Rows from expert 3 of block 3, named by matrix and row number. Rows with one number belong to one neuron. Each number is 50 + 10 x the weight over its row's rms, rounded and kept within 0 to 99. All counts start at 0. After the name is the row's rms in percent of the matrix's.
# gate: expert gate (model.blocks.3.mlp.gate, 4x192x384), inputs 96-191
# up: expert up (model.blocks.3.mlp.up, 4x192x384), inputs 96-191
# down: expert down (model.blocks.3.mlp.down, 4x384x192, transposed), outputs 96-191
gate.151 119:57 36 52 57 75 55 61 45 46 41 47 60 35 47 57 42 46 48 32 61 39 47 55 62 52 42 69 42 62 44 27 51 54 50 52 54 47 51 45 46 47 42 48 44 47 48 53 53 36 55 57 46 39 58 46 61 53 54 38 39 53 40 52 56 60 29 39 57 46 58 45 54 63 42 50 46 47 53 53 38 52 39 48 45 48 45 47 40 36 29 61 45 56 40 29 36
up.151 116:30 50 47 40 53 40 47 49 54 72 44 42 57 40 36 44 25 43 41 47 44 24 66 28 48 58 47 58 46 63 76 48 58 46 47 43 39 60 39 39 49 43 45 44 51 48 52 39 53 50 46 53 63 42 57 67 38 45 49 43 73 49 48 46 49 23 32 47 49 47 48 45 50 35 45 44 47 47 43 51 47 45 48 47 66 41 44 48 57 57 55 39 46 56 42 57
down.151 121:49 49 46 57 34 57 52 51 52 30 58 63 58 40 49 54 51 47 57 38 53 42 46 59 31 48 46 45 48 50 68 48 59 70 47 51 57 52 47 76 39 54 67 57 45 61 47 52 51 56 62 43 35 55 46 54 57 45 46 55 50 52 46 45 39 29 43 47 63 45 41 89 52 44 35 40 43 43 49 43 54 51 62 52 38 51 41 56 52 58 50 61 53 46 41 62
gate.152 106:33 48 42 54 56 57 39 34 50 69 51 56 46 49 56 48 56 44 39 55 56 79 51 59 56 52 52 44 55 54 61 44 67 54 53 66 46 42 54 49 48 52 52 52 33 43 58 55 46 51 56 72 39 41 39 56 59 55 67 52 74 49 43 46 56 45 29 44 55 50 59 61 48 63 51 71 44 49 35 51 37 50 52 53 55 38 47 34 40 46 72 45 55 44 38 32
up.152 099:49 57 47 44 44 45 49 52 51 59 62 50 52 74 53 65 49 41 58 38 50 48 48 40 57 57 57 51 38 50 40 44 58 58 54 59 47 58 41 43 45 50 62 63 53 41 35 49 46 47 52 25 49 40 49 47 47 52 49 54 53 51 34 48 52 47 61 51 55 53 57 40 55 31 54 23 51 51 49 53 65 51 27 57 49 48 45 60 36 52 34 49 50 44 64 57
down.152 099:39 57 47 53 58 44 61 58 45 50 57 64 47 42 56 20 47 43 50 48 42 48 53 60 56 62 23 43 63 53 49 49 49 47 40 51 46 63 48 57 40 60 31 51 38 62 37 47 43 41 60 62 65 54 54 42 55 40 66 40 46 61 40 41 63 50 46 53 51 52 45 41 39 54 60 36 47 60 54 51 48 58 48 23 37 32 61 35 38 42 42 48 58 46 43 38
gate.153 104:59 32 43 48 70 46 44 56 53 58 65 45 45 37 57 50 44 45 45 50 54 52 44 47 29 46 54 37 56 42 40 66 47 53 36 43 57 48 70 49 52 48 46 56 54 74 54 73 50 45 49 43 48 47 51 48 63 56 48 52 72 55 63 45 48 48 49 32 55 59 70 37 73 61 56 57 37 53 55 38 49 50 67 48 37 52 49 53 46 65 73 54 66 50 48 45
up.153 095:59 57 54 68 63 57 55 48 50 54 48 62 36 49 52 39 38 56 53 64 46 63 49 30 57 33 35 56 58 47 45 33 61 44 53 47 51 44 58 46 53 48 47 45 67 56 42 27 54 56 34 57 52 44 50 50 48 47 49 48 47 57 48 61 52 65 58 59 34 41 38 70 40 45 49 43 45 46 43 52 54 42 52 61 55 40 45 53 24 33 42 43 44 51 46 52
down.153 112:72 37 49 55 36 51 63 41 45 67 61 43 45 55 46 62 64 66 39 58 40 51 58 46 61 49 67 41 59 61 68 61 37 45 44 69 59 45 67 49 45 43 47 51 43 41 50 39 64 50 65 40 43 41 48 49 57 47 53 56 63 49 30 64 70 40 41 50 52 55 54 66 58 57 54 53 40 65 58 49 45 40 26 60 41 52 46 48 51 43 40 59 68 46 41 55
gate.154 093:45 40 51 59 63 52 45 56 61 36 62 54 52 58 60 46 43 41 54 46 52 36 56 53 29 38 47 46 53 45 65 49 42 73 51 50 69 46 67 48 59 38 54 49 34 56 43 64 57 51 45 58 41 58 53 53 53 28 49 43 72 33 76 48 48 43 63 63 65 40 51 45 31 60 57 70 60 66 63 47 33 47 57 52 59 49 39 49 59 30 66 46 58 54 45 54
up.154 093:68 49 55 51 41 49 40 47 67 55 53 41 41 56 52 51 60 37 54 27 54 44 46 61 54 61 69 45 48 50 53 60 40 47 49 53 48 43 38 67 53 46 51 48 53 58 47 72 65 52 68 31 50 53 52 40 49 47 43 63 57 64 40 40 39 38 54 52 58 60 44 37 54 35 65 59 38 34 57 71 40 54 46 37 45 66 55 46 64 42 60 45 78 57 54 57
down.154 098:59 55 38 65 60 34 50 54 48 58 36 54 62 47 63 31 37 27 47 60 57 37 47 55 39 50 65 39 43 50 52 49 52 60 53 54 44 49 46 50 42 52 58 51 47 59 64 40 43 45 41 77 55 52 51 38 54 31 53 47 54 30 62 51 44 39 51 48 39 65 32 66 61 38 57 42 30 48 34 31 46 35 56 69 54 53 35 52 38 52 23 57 32 43 27 60
gate.155 084:69 50 54 52 51 57 44 44 46 48 56 38 72 36 49 50 38 74 52 56 55 44 57 52 58 54 50 57 46 56 61 37 54 52 43 50 42 60 43 48 69 37 53 49 43 43 34 57 33 56 50 46 68 45 52 60 68 34 53 52 49 51 50 45 63 54 47 36 47 54 44 64 57 44 50 63 49 50 48 55 62 39 46 54 48 47 31 41 46 48 34 60 34 36 57 45
up.155 094:69 64 48 53 40 51 66 58 56 47 28 47 37 50 44 45 66 55 38 34 53 53 45 49 48 54 49 45 48 51 66 51 48 56 56 54 50 46 50 53 58 66 54 56 45 58 71 57 57 43 63 58 54 54 60 39 49 54 53 69 55 52 40 41 55 27 54 43 49 62 30 52 59 41 50 63 43 50 54 61 45 49 50 55 49 61 50 68 65 70 41 44 50 45 60 52
down.155 096:70 46 40 58 51 34 48 71 50 65 44 43 44 40 46 51 58 73 48 38 59 44 49 54 59 47 34 39 48 52 51 48 54 53 46 38 32 43 42 53 59 48 61 59 53 47 54 43 52 64 48 39 45 45 47 55 53 34 53 67 42 42 56 52 51 55 59 44 56 57 43 52 51 54 26 69 47 38 60 55 41 57 55 25 40 48 38 32 52 47 61 41 54 47 46 36
gate.156 123:35 66 51 44 46 62 42 39 36 59 55 50 59 47 51 55 47 48 50 45 32 60 43 72 47 50 35 62 58 52 41 56 66 34 47 70 34 42 65 42 42 53 41 47 43 57 41 47 63 56 57 55 51 67 42 60 54 47 65 41 50 52 55 50 39 45 26 40 55 37 37 40 60 39 43 61 61 55 58 41 78 62 61 32 48 44 49 54 46 40 64 36 56 57 58 64
up.156 089:48 53 52 69 53 55 60 56 57 38 53 43 58 54 47 31 50 45 65 70 44 53 45 35 42 49 74 56 54 53 62 34 50 61 67 47 52 68 34 44 54 48 49 41 49 58 45 41 43 57 57 58 30 44 55 41 54 41 45 53 45 38 52 51 57 51 54 58 52 52 57 57 45 56 51 24 57 73 52 43 42 43 49 54 57 46 28 41 20 30 39 46 48 46 39 35
down.156 104:51 60 64 55 67 58 59 46 51 59 44 49 52 31 50 24 59 51 53 43 39 42 39 40 50 54 48 54 45 51 37 42 51 56 56 50 35 47 59 53 43 46 24 45 62 51 26 54 44 40 54 51 55 37 31 57 55 68 40 55 48 52 54 51 52 66 50 48 45 41 37 34 51 62 63 56 59 71 55 64 62 56 50 44 51 50 66 36 40 61 58 43 53 56 26 26
gate.157 092:60 42 47 43 35 53 47 37 54 54 38 53 56 44 46 56 50 38 33 40 59 45 47 56 43 56 26 57 38 53 52 61 57 54 52 39 40 57 46 65 58 40 49 65 54 34 50 69 42 48 46 60 53 61 50 63 55 40 52 53 63 36 51 48 40 50 47 57 59 42 59 43 70 50 54 62 54 63 46 29 35 59 38 51 49 56 59 50 45 48 48 52 70 53 54 56
up.157 099:49 36 52 53 41 48 43 33 54 57 41 57 58 53 47 76 47 47 45 45 53 40 60 63 41 54 34 44 47 33 41 60 56 54 49 39 43 55 42 59 45 47 50 54 68 38 52 64 62 42 51 38 40 47 32 39 57 56 42 48 48 42 46 54 61 56 55 49 39 26 51 39 63 37 49 63 29 55 31 37 51 38 37 39 44 47 66 55 55 47 45 71 52 45 55 57
down.157 085:41 64 46 51 42 47 42 64 46 52 66 53 51 52 43 67 43 40 50 57 53 58 55 54 42 63 41 51 66 36 51 54 52 46 49 39 55 36 68 57 44 32 58 45 64 53 51 52 63 58 60 49 42 60 69 50 54 46 55 49 54 35 45 56 49 49 53 48 57 80 51 55 44 62 44 55 53 43 56 44 63 47 40 63 46 53 51 72 52 43 39 61 51 53 34 64
gate.158 090:70 57 24 48 57 36 51 54 55 57 36 55 52 47 48 38 31 43 37 56 43 54 43 35 59 44 49 61 66 52 68 66 65 48 56 46 42 39 47 35 46 44 32 50 43 53 40 29 44 54 42 53 36 49 41 35 46 51 61 66 61 62 56 54 53 50 49 54 50 47 64 46 50 62 47 53 46 42 30 23 39 55 60 54 46 34 43 50 45 43 65 58 57 61 37 36
up.158 097:36 60 46 31 50 35 61 46 44 55 40 51 50 50 34 56 46 60 42 44 57 73 64 37 55 59 36 41 58 40 54 46 28 65 62 70 52 61 50 40 39 50 58 37 59 49 55 50 70 35 32 69 46 55 59 35 68 41 49 50 52 45 36 44 47 56 52 53 66 35 49 45 50 53 45 61 47 46 53 51 49 49 45 50 72 48 45 58 49 68 32 60 36 63 51 49
down.158 102:42 50 47 39 54 63 50 48 56 49 62 52 39 52 41 30 45 58 52 49 52 61 69 56 48 57 44 59 41 47 66 48 56 57 43 51 46 30 59 50 40 38 66 53 50 51 43 59 54 56 54 49 48 47 45 74 69 40 44 55 55 46 31 38 53 55 48 44 36 62 47 49 48 45 34 43 47 40 46 48 48 45 58 54 42 59 40 62 37 46 46 55 62 31 35 45
gate.159 104:56 60 56 43 59 53 56 51 48 81 52 51 42 53 46 64 46 43 54 55 57 43 55 41 48 33 65 52 56 66 77 54 46 49 49 63 57 64 50 52 49 47 53 45 59 50 42 48 42 63 50 75 62 54 55 60 55 34 49 30 57 44 51 39 65 37 46 41 40 45 55 56 46 35 43 56 47 50 51 44 59 47 48 58 53 55 43 54 48 45 63 44 40 51 36 56
up.159 104:74 53 52 32 74 41 55 45 55 51 50 42 64 63 52 59 59 55 46 47 54 72 39 59 44 55 65 55 55 50 39 36 50 61 51 43 33 50 55 51 39 44 45 44 59 53 51 33 51 59 55 71 57 57 57 55 27 51 49 57 61 52 49 44 39 55 44 55 47 60 52 43 60 29 43 30 59 37 57 29 42 48 51 41 45 45 49 51 46 34 57 57 53 34 47 60
down.159 108:54 49 51 48 62 64 48 46 44 27 68 55 68 50 48 62 49 61 74 34 50 40 43 57 56 63 55 45 42 48 51 55 60 52 64 50 59 39 57 55 49 41 39 64 58 69 56 46 55 50 49 65 58 49 49 49 37 45 45 33 62 49 40 41 56 46 42 54 42 52 47 54 46 63 47 42 54 55 35 45 63 58 57 53 34 29 50 56 44 52 30 49 51 40 64 45
gate.160 114:31 66 54 57 49 35 43 55 35 63 48 34 47 47 53 47 35 55 43 49 56 42 48 55 55 29 54 58 54 50 42 53 48 60 53 56 64 45 60 36 40 60 37 52 41 46 40 60 60 43 44 65 50 52 57 46 47 41 66 48 47 44 56 66 50 45 38 50 63 51 41 28 31 39 49 48 46 52 50 34 42 63 56 29 44 47 56 47 54 27 70 50 52 52 54 48
up.160 100:47 49 53 41 41 50 46 41 68 47 46 42 63 39 46 74 58 63 44 42 58 48 47 67 42 49 44 49 40 45 33 64 57 38 44 51 46 29 54 52 54 56 52 60 39 42 60 50 43 42 45 87 72 51 60 61 59 53 42 60 54 56 48 46 44 40 52 56 49 52 37 61 73 58 43 50 48 43 50 36 44 43 34 49 52 51 53 57 85 39 50 48 51 73 67 73
down.160 104:59 49 50 68 49 47 52 48 60 39 52 52 51 62 45 67 48 61 49 53 48 57 51 70 46 51 44 55 53 42 35 42 48 45 46 53 61 36 38 36 44 55 56 70 34 61 47 59 60 42 55 46 43 53 43 50 55 33 58 42 69 51 43 58 49 33 64 41 57 58 44 47 58 45 40 47 46 51 46 40 44 54 60 37 56 49 41 51 48 52 50 50 45 54 63 48
gate.161 118:40 39 42 40 62 57 37 51 44 66 33 45 42 52 49 53 43 50 41 55 42 60 49 62 47 45 43 45 45 53 49 52 61 30 41 49 41 44 49 39 31 53 30 47 51 37 46 52 59 63 62 59 24 53 43 58 58 48 38 56 44 39 61 43 59 36 48 45 46 62 42 40 54 68 50 47 43 37 77 20 41 50 68 38 47 47 48 60 45 35 71 64 54 51 58 44
up.161 093:65 39 52 51 62 51 49 60 51 53 41 57 39 47 54 48 35 45 20 39 45 60 44 53 55 58 38 56 47 41 77 56 71 54 36 48 46 32 45 58 45 53 42 42 57 30 40 44 60 70 61 57 31 50 49 44 45 60 43 51 22 51 55 66 45 35 50 59 51 45 39 31 53 56 40 50 54 55 50 28 41 52 59 51 42 32 44 50 55 73 38 43 60 43 66 54
down.161 103:22 53 50 45 55 35 49 44 44 32 62 43 53 51 41 52 51 63 55 49 51 27 49 60 49 48 52 50 46 51 46 36 49 48 46 40 50 81 49 39 56 66 64 53 48 73 42 54 59 56 35 71 61 48 57 36 65 43 49 66 63 40 60 36 53 47 43 48 57 44 62 52 46 26 56 46 52 45 29 38 53 50 59 69 46 56 58 36 61 36 29 62 42 47 64 50
gate.162 100:49 56 60 41 46 23 46 62 41 32 49 50 66 62 58 57 48 46 48 69 34 56 53 80 60 44 31 64 50 59 44 44 57 50 51 37 45 56 46 55 35 59 38 54 49 29 59 48 43 61 47 52 49 61 62 46 51 64 67 49 49 59 59 53 50 73 49 43 54 43 49 50 50 57 43 52 53 37 55 42 68 43 41 37 39 52 54 39 37 40 33 54 52 43 57 55
up.162 098:58 48 65 54 48 64 37 44 43 53 37 49 61 69 54 59 36 61 67 50 63 50 58 57 64 55 48 50 60 61 56 39 47 46 49 52 36 41 32 50 49 51 53 58 58 50 44 48 51 63 66 74 54 45 49 66 69 42 51 49 42 32 56 38 54 53 40 43 44 41 53 44 35 55 54 29 45 69 60 53 63 42 49 53 59 55 44 61 34 56 67 41 30 43 71 49
down.162 092:46 34 53 55 38 68 52 43 49 54 51 58 54 51 51 59 53 54 53 54 61 70 52 49 45 44 39 47 55 52 52 56 58 49 49 57 44 21 44 44 43 57 84 51 40 70 40 43 27 66 57 68 35 42 47 58 41 71 57 55 73 54 39 50 48 46 40 43 40 48 43 39 44 57 37 34 41 52 33 50 61 50 46 77 52 60 42 58 32 61 57 46 47 43 53 70
gate.163 074:63 57 49 42 49 58 58 62 51 82 52 34 51 69 50 44 45 43 30 60 54 68 57 56 44 51 37 40 49 61 51 29 48 57 59 45 57 32 45 38 54 51 62 50 50 55 59 58 32 58 51 64 49 42 58 57 49 37 40 59 31 53 47 54 49 39 48 65 53 44 43 68 65 57 48 54 56 64 50 59 37 45 47 56 65 43 49 63 40 62 36 53 54 39 67 48
up.163 088:42 49 44 47 49 41 27 26 51 50 56 52 48 65 45 47 42 53 47 37 54 58 52 55 44 41 57 58 58 53 51 54 41 63 46 43 60 40 56 38 46 28 49 42 40 52 64 54 53 49 57 47 35 64 47 35 45 42 52 54 39 45 47 43 56 49 35 43 35 59 40 38 50 50 50 46 58 44 45 45 51 57 60 45 16 36 42 64 53 46 35 58 47 58 51 48
down.163 085:42 50 48 46 44 51 49 55 59 62 39 36 40 60 57 86 62 50 49 55 42 75 43 58 51 59 44 57 60 56 40 60 51 39 60 55 60 16 55 54 49 66 76 45 50 54 71 55 66 67 43 18 41 48 59 55 56 66 45 63 85 41 52 49 43 31 43 50 48 48 54 57 52 37 50 33 52 61 64 47 37 50 55 26 46 32 54 43 60 52 70 58 40 30 68 39
gate.164 090:45 54 32 48 41 43 53 58 61 49 47 52 32 55 57 47 53 61 50 65 51 33 43 43 44 55 62 47 53 35 46 55 46 56 61 58 40 52 46 40 44 47 49 40 51 56 52 30 48 37 46 64 40 41 47 40 46 36 48 43 49 58 63 49 56 54 41 58 48 44 49 33 60 49 36 30 34 56 38 54 49 41 65 52 62 42 45 49 51 64 67 58 50 78 57 54
up.164 098:44 45 55 58 43 46 55 43 41 52 42 24 68 63 36 32 55 50 49 54 57 52 55 49 47 48 41 46 43 47 38 39 64 69 48 54 51 58 48 38 50 43 50 49 46 43 49 39 61 56 63 52 56 53 58 45 59 47 43 58 48 60 49 49 41 39 47 52 57 52 50 54 46 59 42 46 46 44 62 49 40 47 47 47 52 54 44 61 62 46 44 46 53 66 32 65
down.164 107:36 51 37 56 46 56 50 53 48 59 54 59 51 61 48 61 42 60 42 47 59 42 45 57 51 47 45 44 49 39 49 54 51 50 66 61 54 45 35 48 44 21 54 48 61 48 37 27 58 59 55 65 53 56 39 52 36 44 39 53 35 59 61 41 29 56 46 51 55 44 60 58 49 45 50 53 62 56 41 46 32 56 40 74 61 58 43 37 49 45 64 46 59 45 65 43
gate.165 077:53 33 66 41 84 29 55 43 45 54 47 57 52 40 61 65 59 43 57 43 53 46 50 48 51 19 91 54 49 45 33 50 58 54 52 48 64 53 60 38 52 39 50 44 50 35 51 43 62 47 44 60 44 50 55 59 49 43 56 45 46 47 56 51 41 52 49 41 47 44 63 41 56 42 41 24 59 45 42 46 52 69 58 62 45 57 63 52 34 59 53 53 41 45 43 43
up.165 097:50 61 59 63 54 43 51 45 50 42 40 50 63 43 26 44 56 27 56 53 33 33 60 45 48 58 39 44 52 84 52 44 42 56 60 44 67 40 51 51 48 30 43 58 47 56 61 31 52 56 38 40 34 41 62 45 54 54 71 60 56 36 45 52 65 40 53 55 48 51 56 32 40 65 44 45 66 52 61 48 52 37 50 46 43 43 51 52 41 55 66 48 46 53 50 51
down.165 104:44 31 58 69 47 42 46 67 68 55 51 48 44 49 40 60 46 37 43 57 64 62 75 53 53 63 57 55 42 84 58 48 46 56 26 46 39 53 53 53 47 44 46 43 46 44 45 40 59 45 49 43 71 46 40 45 42 48 74 44 57 41 35 35 57 36 49 42 45 41 61 59 52 33 52 51 46 54 44 59 46 48 38 44 59 36 57 54 44 53 41 55 55 50 57 53
gate.166 100:38 52 53 41 49 38 68 42 54 46 60 34 34 51 58 53 41 46 42 47 61 52 43 56 64 45 59 42 40 66 55 51 44 57 35 47 50 53 51 63 43 64 44 49 49 56 25 48 49 43 38 43 48 63 47 43 54 61 60 67 39 41 50 62 49 61 34 53 54 65 51 59 49 38 56 64 44 62 34 39 40 63 47 44 48 40 60 50 68 56 29 52 55 52 49 37
up.166 109:44 43 51 50 59 56 39 39 48 81 52 50 58 46 52 48 56 54 55 58 55 50 51 51 44 39 60 61 67 55 43 49 44 53 44 47 51 65 44 44 46 65 47 53 41 51 42 52 44 47 43 62 37 51 58 39 56 64 40 44 38 44 58 38 41 39 51 42 33 47 67 47 52 58 52 43 24 60 52 49 58 49 45 43 51 53 61 46 56 39 45 39 63 71 40 70
down.166 090:73 49 42 46 42 50 36 44 61 49 44 67 64 55 42 52 44 43 43 62 59 48 51 59 43 49 19 40 50 48 63 48 51 39 56 50 44 39 37 48 66 56 36 48 55 48 41 52 48 60 55 53 61 48 37 42 49 54 48 39 66 49 51 34 55 49 47 60 56 65 37 65 47 38 49 42 57 47 37 48 56 44 43 79 44 44 38 63 38 40 63 63 56 58 66 59
gate.167 090:39 56 59 46 64 35 53 47 47 55 59 55 38 38 53 48 42 33 41 57 58 40 54 62 50 43 70 63 42 50 55 57 53 58 45 38 60 44 59 56 43 47 39 52 64 52 38 51 78 48 52 56 55 48 50 45 40 52 65 37 61 51 49 44 50 41 47 48 51 52 55 63 46 30 64 38 58 31 53 56 77 75 55 45 45 54 57 55 65 35 48 59 43 61 33 58
up.167 097:46 23 56 56 47 49 75 51 21 46 46 58 50 55 46 47 45 48 63 68 51 47 41 49 50 52 65 55 44 57 39 46 32 50 40 70 49 45 49 48 48 61 51 53 50 64 51 34 53 33 57 58 63 56 53 54 58 44 29 51 37 49 59 44 53 52 53 38 54 61 41 48 67 61 53 48 63 53 45 70 60 46 52 54 67 51 48 58 59 61 67 34 44 41 62 50
down.167 107:30 74 53 62 46 51 60 44 56 51 46 54 62 46 52 55 47 46 41 48 48 52 39 52 51 58 50 46 52 69 57 51 39 55 55 48 45 57 57 43 39 56 53 53 49 37 54 37 56 56 63 35 42 44 47 56 52 49 44 50 50 57 48 50 45 42 56 68 35 44 42 44 31 51 55 42 29 59 60 52 63 57 51 55 47 49 50 51 48 37 24 36 42 60 44 56
gate.168 097:61 46 54 40 43 47 56 52 46 43 37 55 50 66 50 54 56 33 38 47 52 61 40 39 55 44 34 47 44 52 85 63 53 44 44 35 33 50 48 57 35 57 46 56 26 44 46 51 44 67 54 56 44 45 49 42 47 47 54 49 63 38 47 32 63 57 40 50 58 47 53 42 53 37 50 47 58 38 37 40 53 61 46 50 34 51 43 37 50 41 68 36 53 56 55 52
up.168 089:54 61 55 39 44 46 56 46 49 18 52 53 49 39 51 48 36 55 47 53 50 39 45 49 63 45 44 56 56 38 48 42 58 44 51 52 56 49 57 40 55 44 58 39 69 54 63 46 53 49 55 52 47 53 49 57 37 49 44 45 90 71 43 48 48 51 66 53 52 41 47 55 39 48 38 36 48 52 43 40 49 51 56 61 59 48 41 81 44 47 58 62 45 44 42 49
down.168 095:60 54 64 37 42 48 59 48 57 62 63 54 59 60 53 41 47 41 52 28 41 60 47 46 50 39 36 41 47 54 59 49 42 36 57 50 48 58 55 27 52 48 36 58 43 51 52 53 37 49 33 27 45 47 34 53 52 57 49 51 68 55 51 58 48 58 66 62 51 65 47 60 68 57 47 41 50 73 53 52 47 58 60 47 50 57 48 45 28 66 29 49 56 44 48 57
gate.169 115:40 50 60 47 29 51 42 42 38 53 58 53 48 59 50 64 42 63 56 57 64 57 52 53 43 59 41 45 64 66 41 31 57 44 65 47 46 45 48 48 37 54 48 51 58 39 61 56 43 54 49 53 54 47 60 54 56 69 55 42 53 48 61 53 51 52 42 37 43 43 43 73 45 49 59 62 41 68 52 46 54 28 43 42 45 45 45 41 33 46 40 39 39 56 57 56
up.169 094:41 36 54 53 46 52 58 38 52 49 47 45 32 31 51 60 45 34 55 43 55 72 53 63 43 53 56 34 50 54 35 54 44 59 54 48 45 44 54 48 59 49 45 57 53 75 27 41 48 71 47 53 53 47 35 58 39 35 58 51 60 34 36 46 51 56 53 57 50 39 73 52 46 63 32 46 40 60 51 53 49 50 43 53 63 44 45 45 62 44 57 51 66 30 35 21
down.169 092:63 53 51 53 57 55 54 54 45 45 47 47 44 44 54 45 56 38 48 32 51 17 57 38 45 51 40 48 44 55 75 49 49 53 46 39 47 78 55 47 68 51 41 42 56 31 52 41 64 31 53 63 74 57 61 53 47 39 63 53 24 42 53 39 52 63 40 37 64 57 58 44 46 32 54 35 42 49 48 62 41 48 48 21 47 45 56 58 58 59 49 64 57 61 50 32
gate.170 093:58 44 54 58 49 67 53 55 45 19 52 43 45 57 48 62 50 63 45 57 51 71 40 50 44 67 29 36 54 38 65 45 48 57 44 42 41 39 49 40 36 61 48 57 65 74 58 62 43 44 62 48 42 49 52 42 43 39 40 55 78 42 49 44 48 50 38 39 53 47 52 52 50 40 48 55 48 58 51 59 36 48 55 49 36 50 37 58 46 39 46 43 45 31 60 14
up.170 093:51 41 49 55 60 28 54 54 43 47 54 56 33 67 57 47 54 63 50 36 50 62 57 49 36 45 70 43 53 46 63 62 47 58 45 46 47 65 54 46 48 44 55 56 54 42 67 39 48 47 55 41 67 42 50 35 47 56 51 48 67 38 47 60 54 65 58 63 42 56 41 41 42 45 40 33 50 47 47 56 62 56 63 52 53 54 48 44 57 60 52 58 56 61 66 55
down.170 100:72 59 45 63 49 38 29 50 51 72 36 32 53 38 52 42 40 77 36 40 43 40 54 45 56 68 43 62 35 45 30 54 35 45 55 48 62 74 40 45 53 48 27 52 49 34 43 40 45 37 46 49 51 46 51 65 35 64 42 57 55 56 66 52 35 66 59 45 50 44 53 30 68 49 52 43 45 50 57 41 35 37 38 55 57 47 61 43 57 45 45 43 39 62 53 55
gate.171 090:74 54 56 53 39 65 55 60 54 77 47 42 54 39 46 60 71 52 33 31 57 52 44 48 51 49 41 48 56 58 51 59 37 53 48 53 64 50 38 49 43 52 47 38 47 66 42 55 50 44 55 77 33 51 50 49 55 42 41 64 54 41 47 55 51 34 37 27 53 44 49 45 54 41 51 62 46 50 47 45 52 58 55 38 39 61 66 50 60 48 46 43 57 71 59 66
up.171 097:48 53 40 50 53 47 49 35 35 53 51 42 66 58 54 52 58 36 42 39 60 46 67 36 62 33 37 52 65 46 44 46 58 32 56 54 50 40 50 47 57 68 52 43 52 35 56 59 49 58 49 58 42 53 58 49 44 29 52 60 53 41 52 64 52 39 49 54 40 63 57 43 49 38 63 35 57 56 35 52 30 52 42 52 56 52 69 23 33 39 57 58 45 74 43 47
down.171 110:41 54 40 58 41 46 48 63 73 48 47 46 63 36 56 59 65 38 60 55 51 49 51 65 54 37 41 41 40 34 49 55 56 40 44 57 46 46 50 41 52 71 55 60 66 52 43 56 48 61 53 52 53 57 45 56 49 39 51 60 50 35 66 72 47 49 52 42 62 45 47 64 54 59 57 26 39 35 63 34 33 40 52 58 39 50 61 69 33 52 46 52 50 28 46 40
gate.172 121:47 48 48 41 55 36 38 62 38 62 49 42 49 47 47 39 40 55 44 56 43 56 46 54 53 47 54 53 63 63 49 48 59 59 39 34 47 63 34 64 51 46 48 53 56 29 56 51 56 46 33 64 45 53 51 55 55 43 60 39 46 48 45 45 62 56 66 49 44 57 34 44 60 45 38 36 65 54 52 55 67 66 41 48 26 55 43 47 40 50 53 46 48 53 56 47
up.172 117:54 44 47 40 61 38 43 60 43 54 27 56 57 44 58 55 28 33 46 52 39 45 55 61 56 66 55 46 60 55 53 38 63 55 54 43 36 55 42 56 52 56 52 55 31 51 58 44 34 55 43 68 48 37 49 51 47 58 54 47 61 42 54 47 51 46 55 56 62 49 21 57 41 46 50 38 58 39 31 60 41 40 49 44 56 42 58 31 54 53 40 47 61 37 56 41
down.172 091:39 53 59 51 60 54 49 52 48 42 70 70 46 63 59 48 34 19 53 54 51 44 54 51 59 54 44 60 41 46 32 74 60 49 52 53 48 53 58 62 73 51 26 47 57 60 50 45 61 52 54 56 53 54 57 48 43 51 46 44 43 45 53 53 46 64 70 56 46 49 37 56 60 44 49 51 47 53 53 38 59 48 48 30 46 61 52 63 36 71 48 52 52 79 42 56
gate.173 094:45 42 37 50 40 59 52 46 51 57 38 42 62 46 55 62 63 62 38 46 51 48 40 63 38 67 40 53 38 50 63 64 40 49 54 48 59 51 42 53 43 47 46 41 43 58 57 59 50 29 52 76 43 53 46 50 42 41 40 53 65 50 61 39 43 36 48 52 58 49 66 47 61 47 52 51 52 38 46 55 49 54 54 40 54 54 68 59 82 66 48 50 41 55 42 44
up.173 106:39 52 39 47 51 41 53 62 41 61 43 53 39 34 53 43 38 35 53 46 66 73 45 40 49 39 64 41 54 61 31 53 47 59 44 49 44 29 40 51 43 44 50 38 31 54 39 46 59 42 62 51 51 59 61 60 49 60 66 66 54 41 49 50 49 46 39 49 61 62 41 47 53 29 62 30 43 36 62 49 57 55 50 48 36 63 55 56 48 54 42 61 49 48 60 58
down.173 120:51 61 59 54 55 66 60 31 72 45 65 58 51 47 48 40 42 54 49 49 28 25 55 41 51 52 66 56 36 58 43 47 43 63 48 52 56 87 54 53 59 41 29 71 47 56 58 59 52 45 52 36 41 48 44 53 45 69 54 61 63 65 58 41 49 51 43 62 43 32 45 55 38 49 61 40 64 64 46 35 49 57 51 55 51 51 67 39 48 49 50 58 57 53 57 40
gate.174 110:40 52 51 54 46 43 39 53 55 60 49 49 41 52 42 50 60 46 35 64 37 73 48 51 46 41 48 38 59 49 59 36 51 56 59 42 51 38 57 63 42 45 49 37 53 45 42 63 46 53 63 51 40 55 59 43 55 51 52 50 79 54 41 50 47 69 38 45 43 48 56 62 47 50 54 46 53 70 47 43 46 65 54 49 35 42 50 39 33 37 51 51 53 44 46 53
up.174 109:46 39 54 47 41 60 36 43 45 44 46 50 62 60 53 40 56 56 51 41 45 71 34 60 53 48 70 53 55 37 31 34 44 50 52 42 45 60 48 41 43 50 40 39 47 54 68 57 62 39 51 48 36 62 52 61 66 58 34 38 41 49 61 56 43 48 45 43 54 61 70 56 40 63 58 70 42 51 57 39 57 51 52 33 42 42 42 51 42 69 74 43 56 60 53 35
down.174 106:57 48 34 50 49 38 59 49 50 76 54 55 51 48 47 58 39 60 60 59 42 62 50 44 58 50 66 57 56 49 23 41 43 52 46 46 60 44 52 43 56 54 52 35 51 36 47 51 51 47 42 66 43 51 53 48 53 66 48 50 30 42 37 52 55 37 56 42 56 50 47 48 53 60 51 55 59 56 63 45 49 53 46 88 53 69 48 42 51 55 51 47 56 40 58 52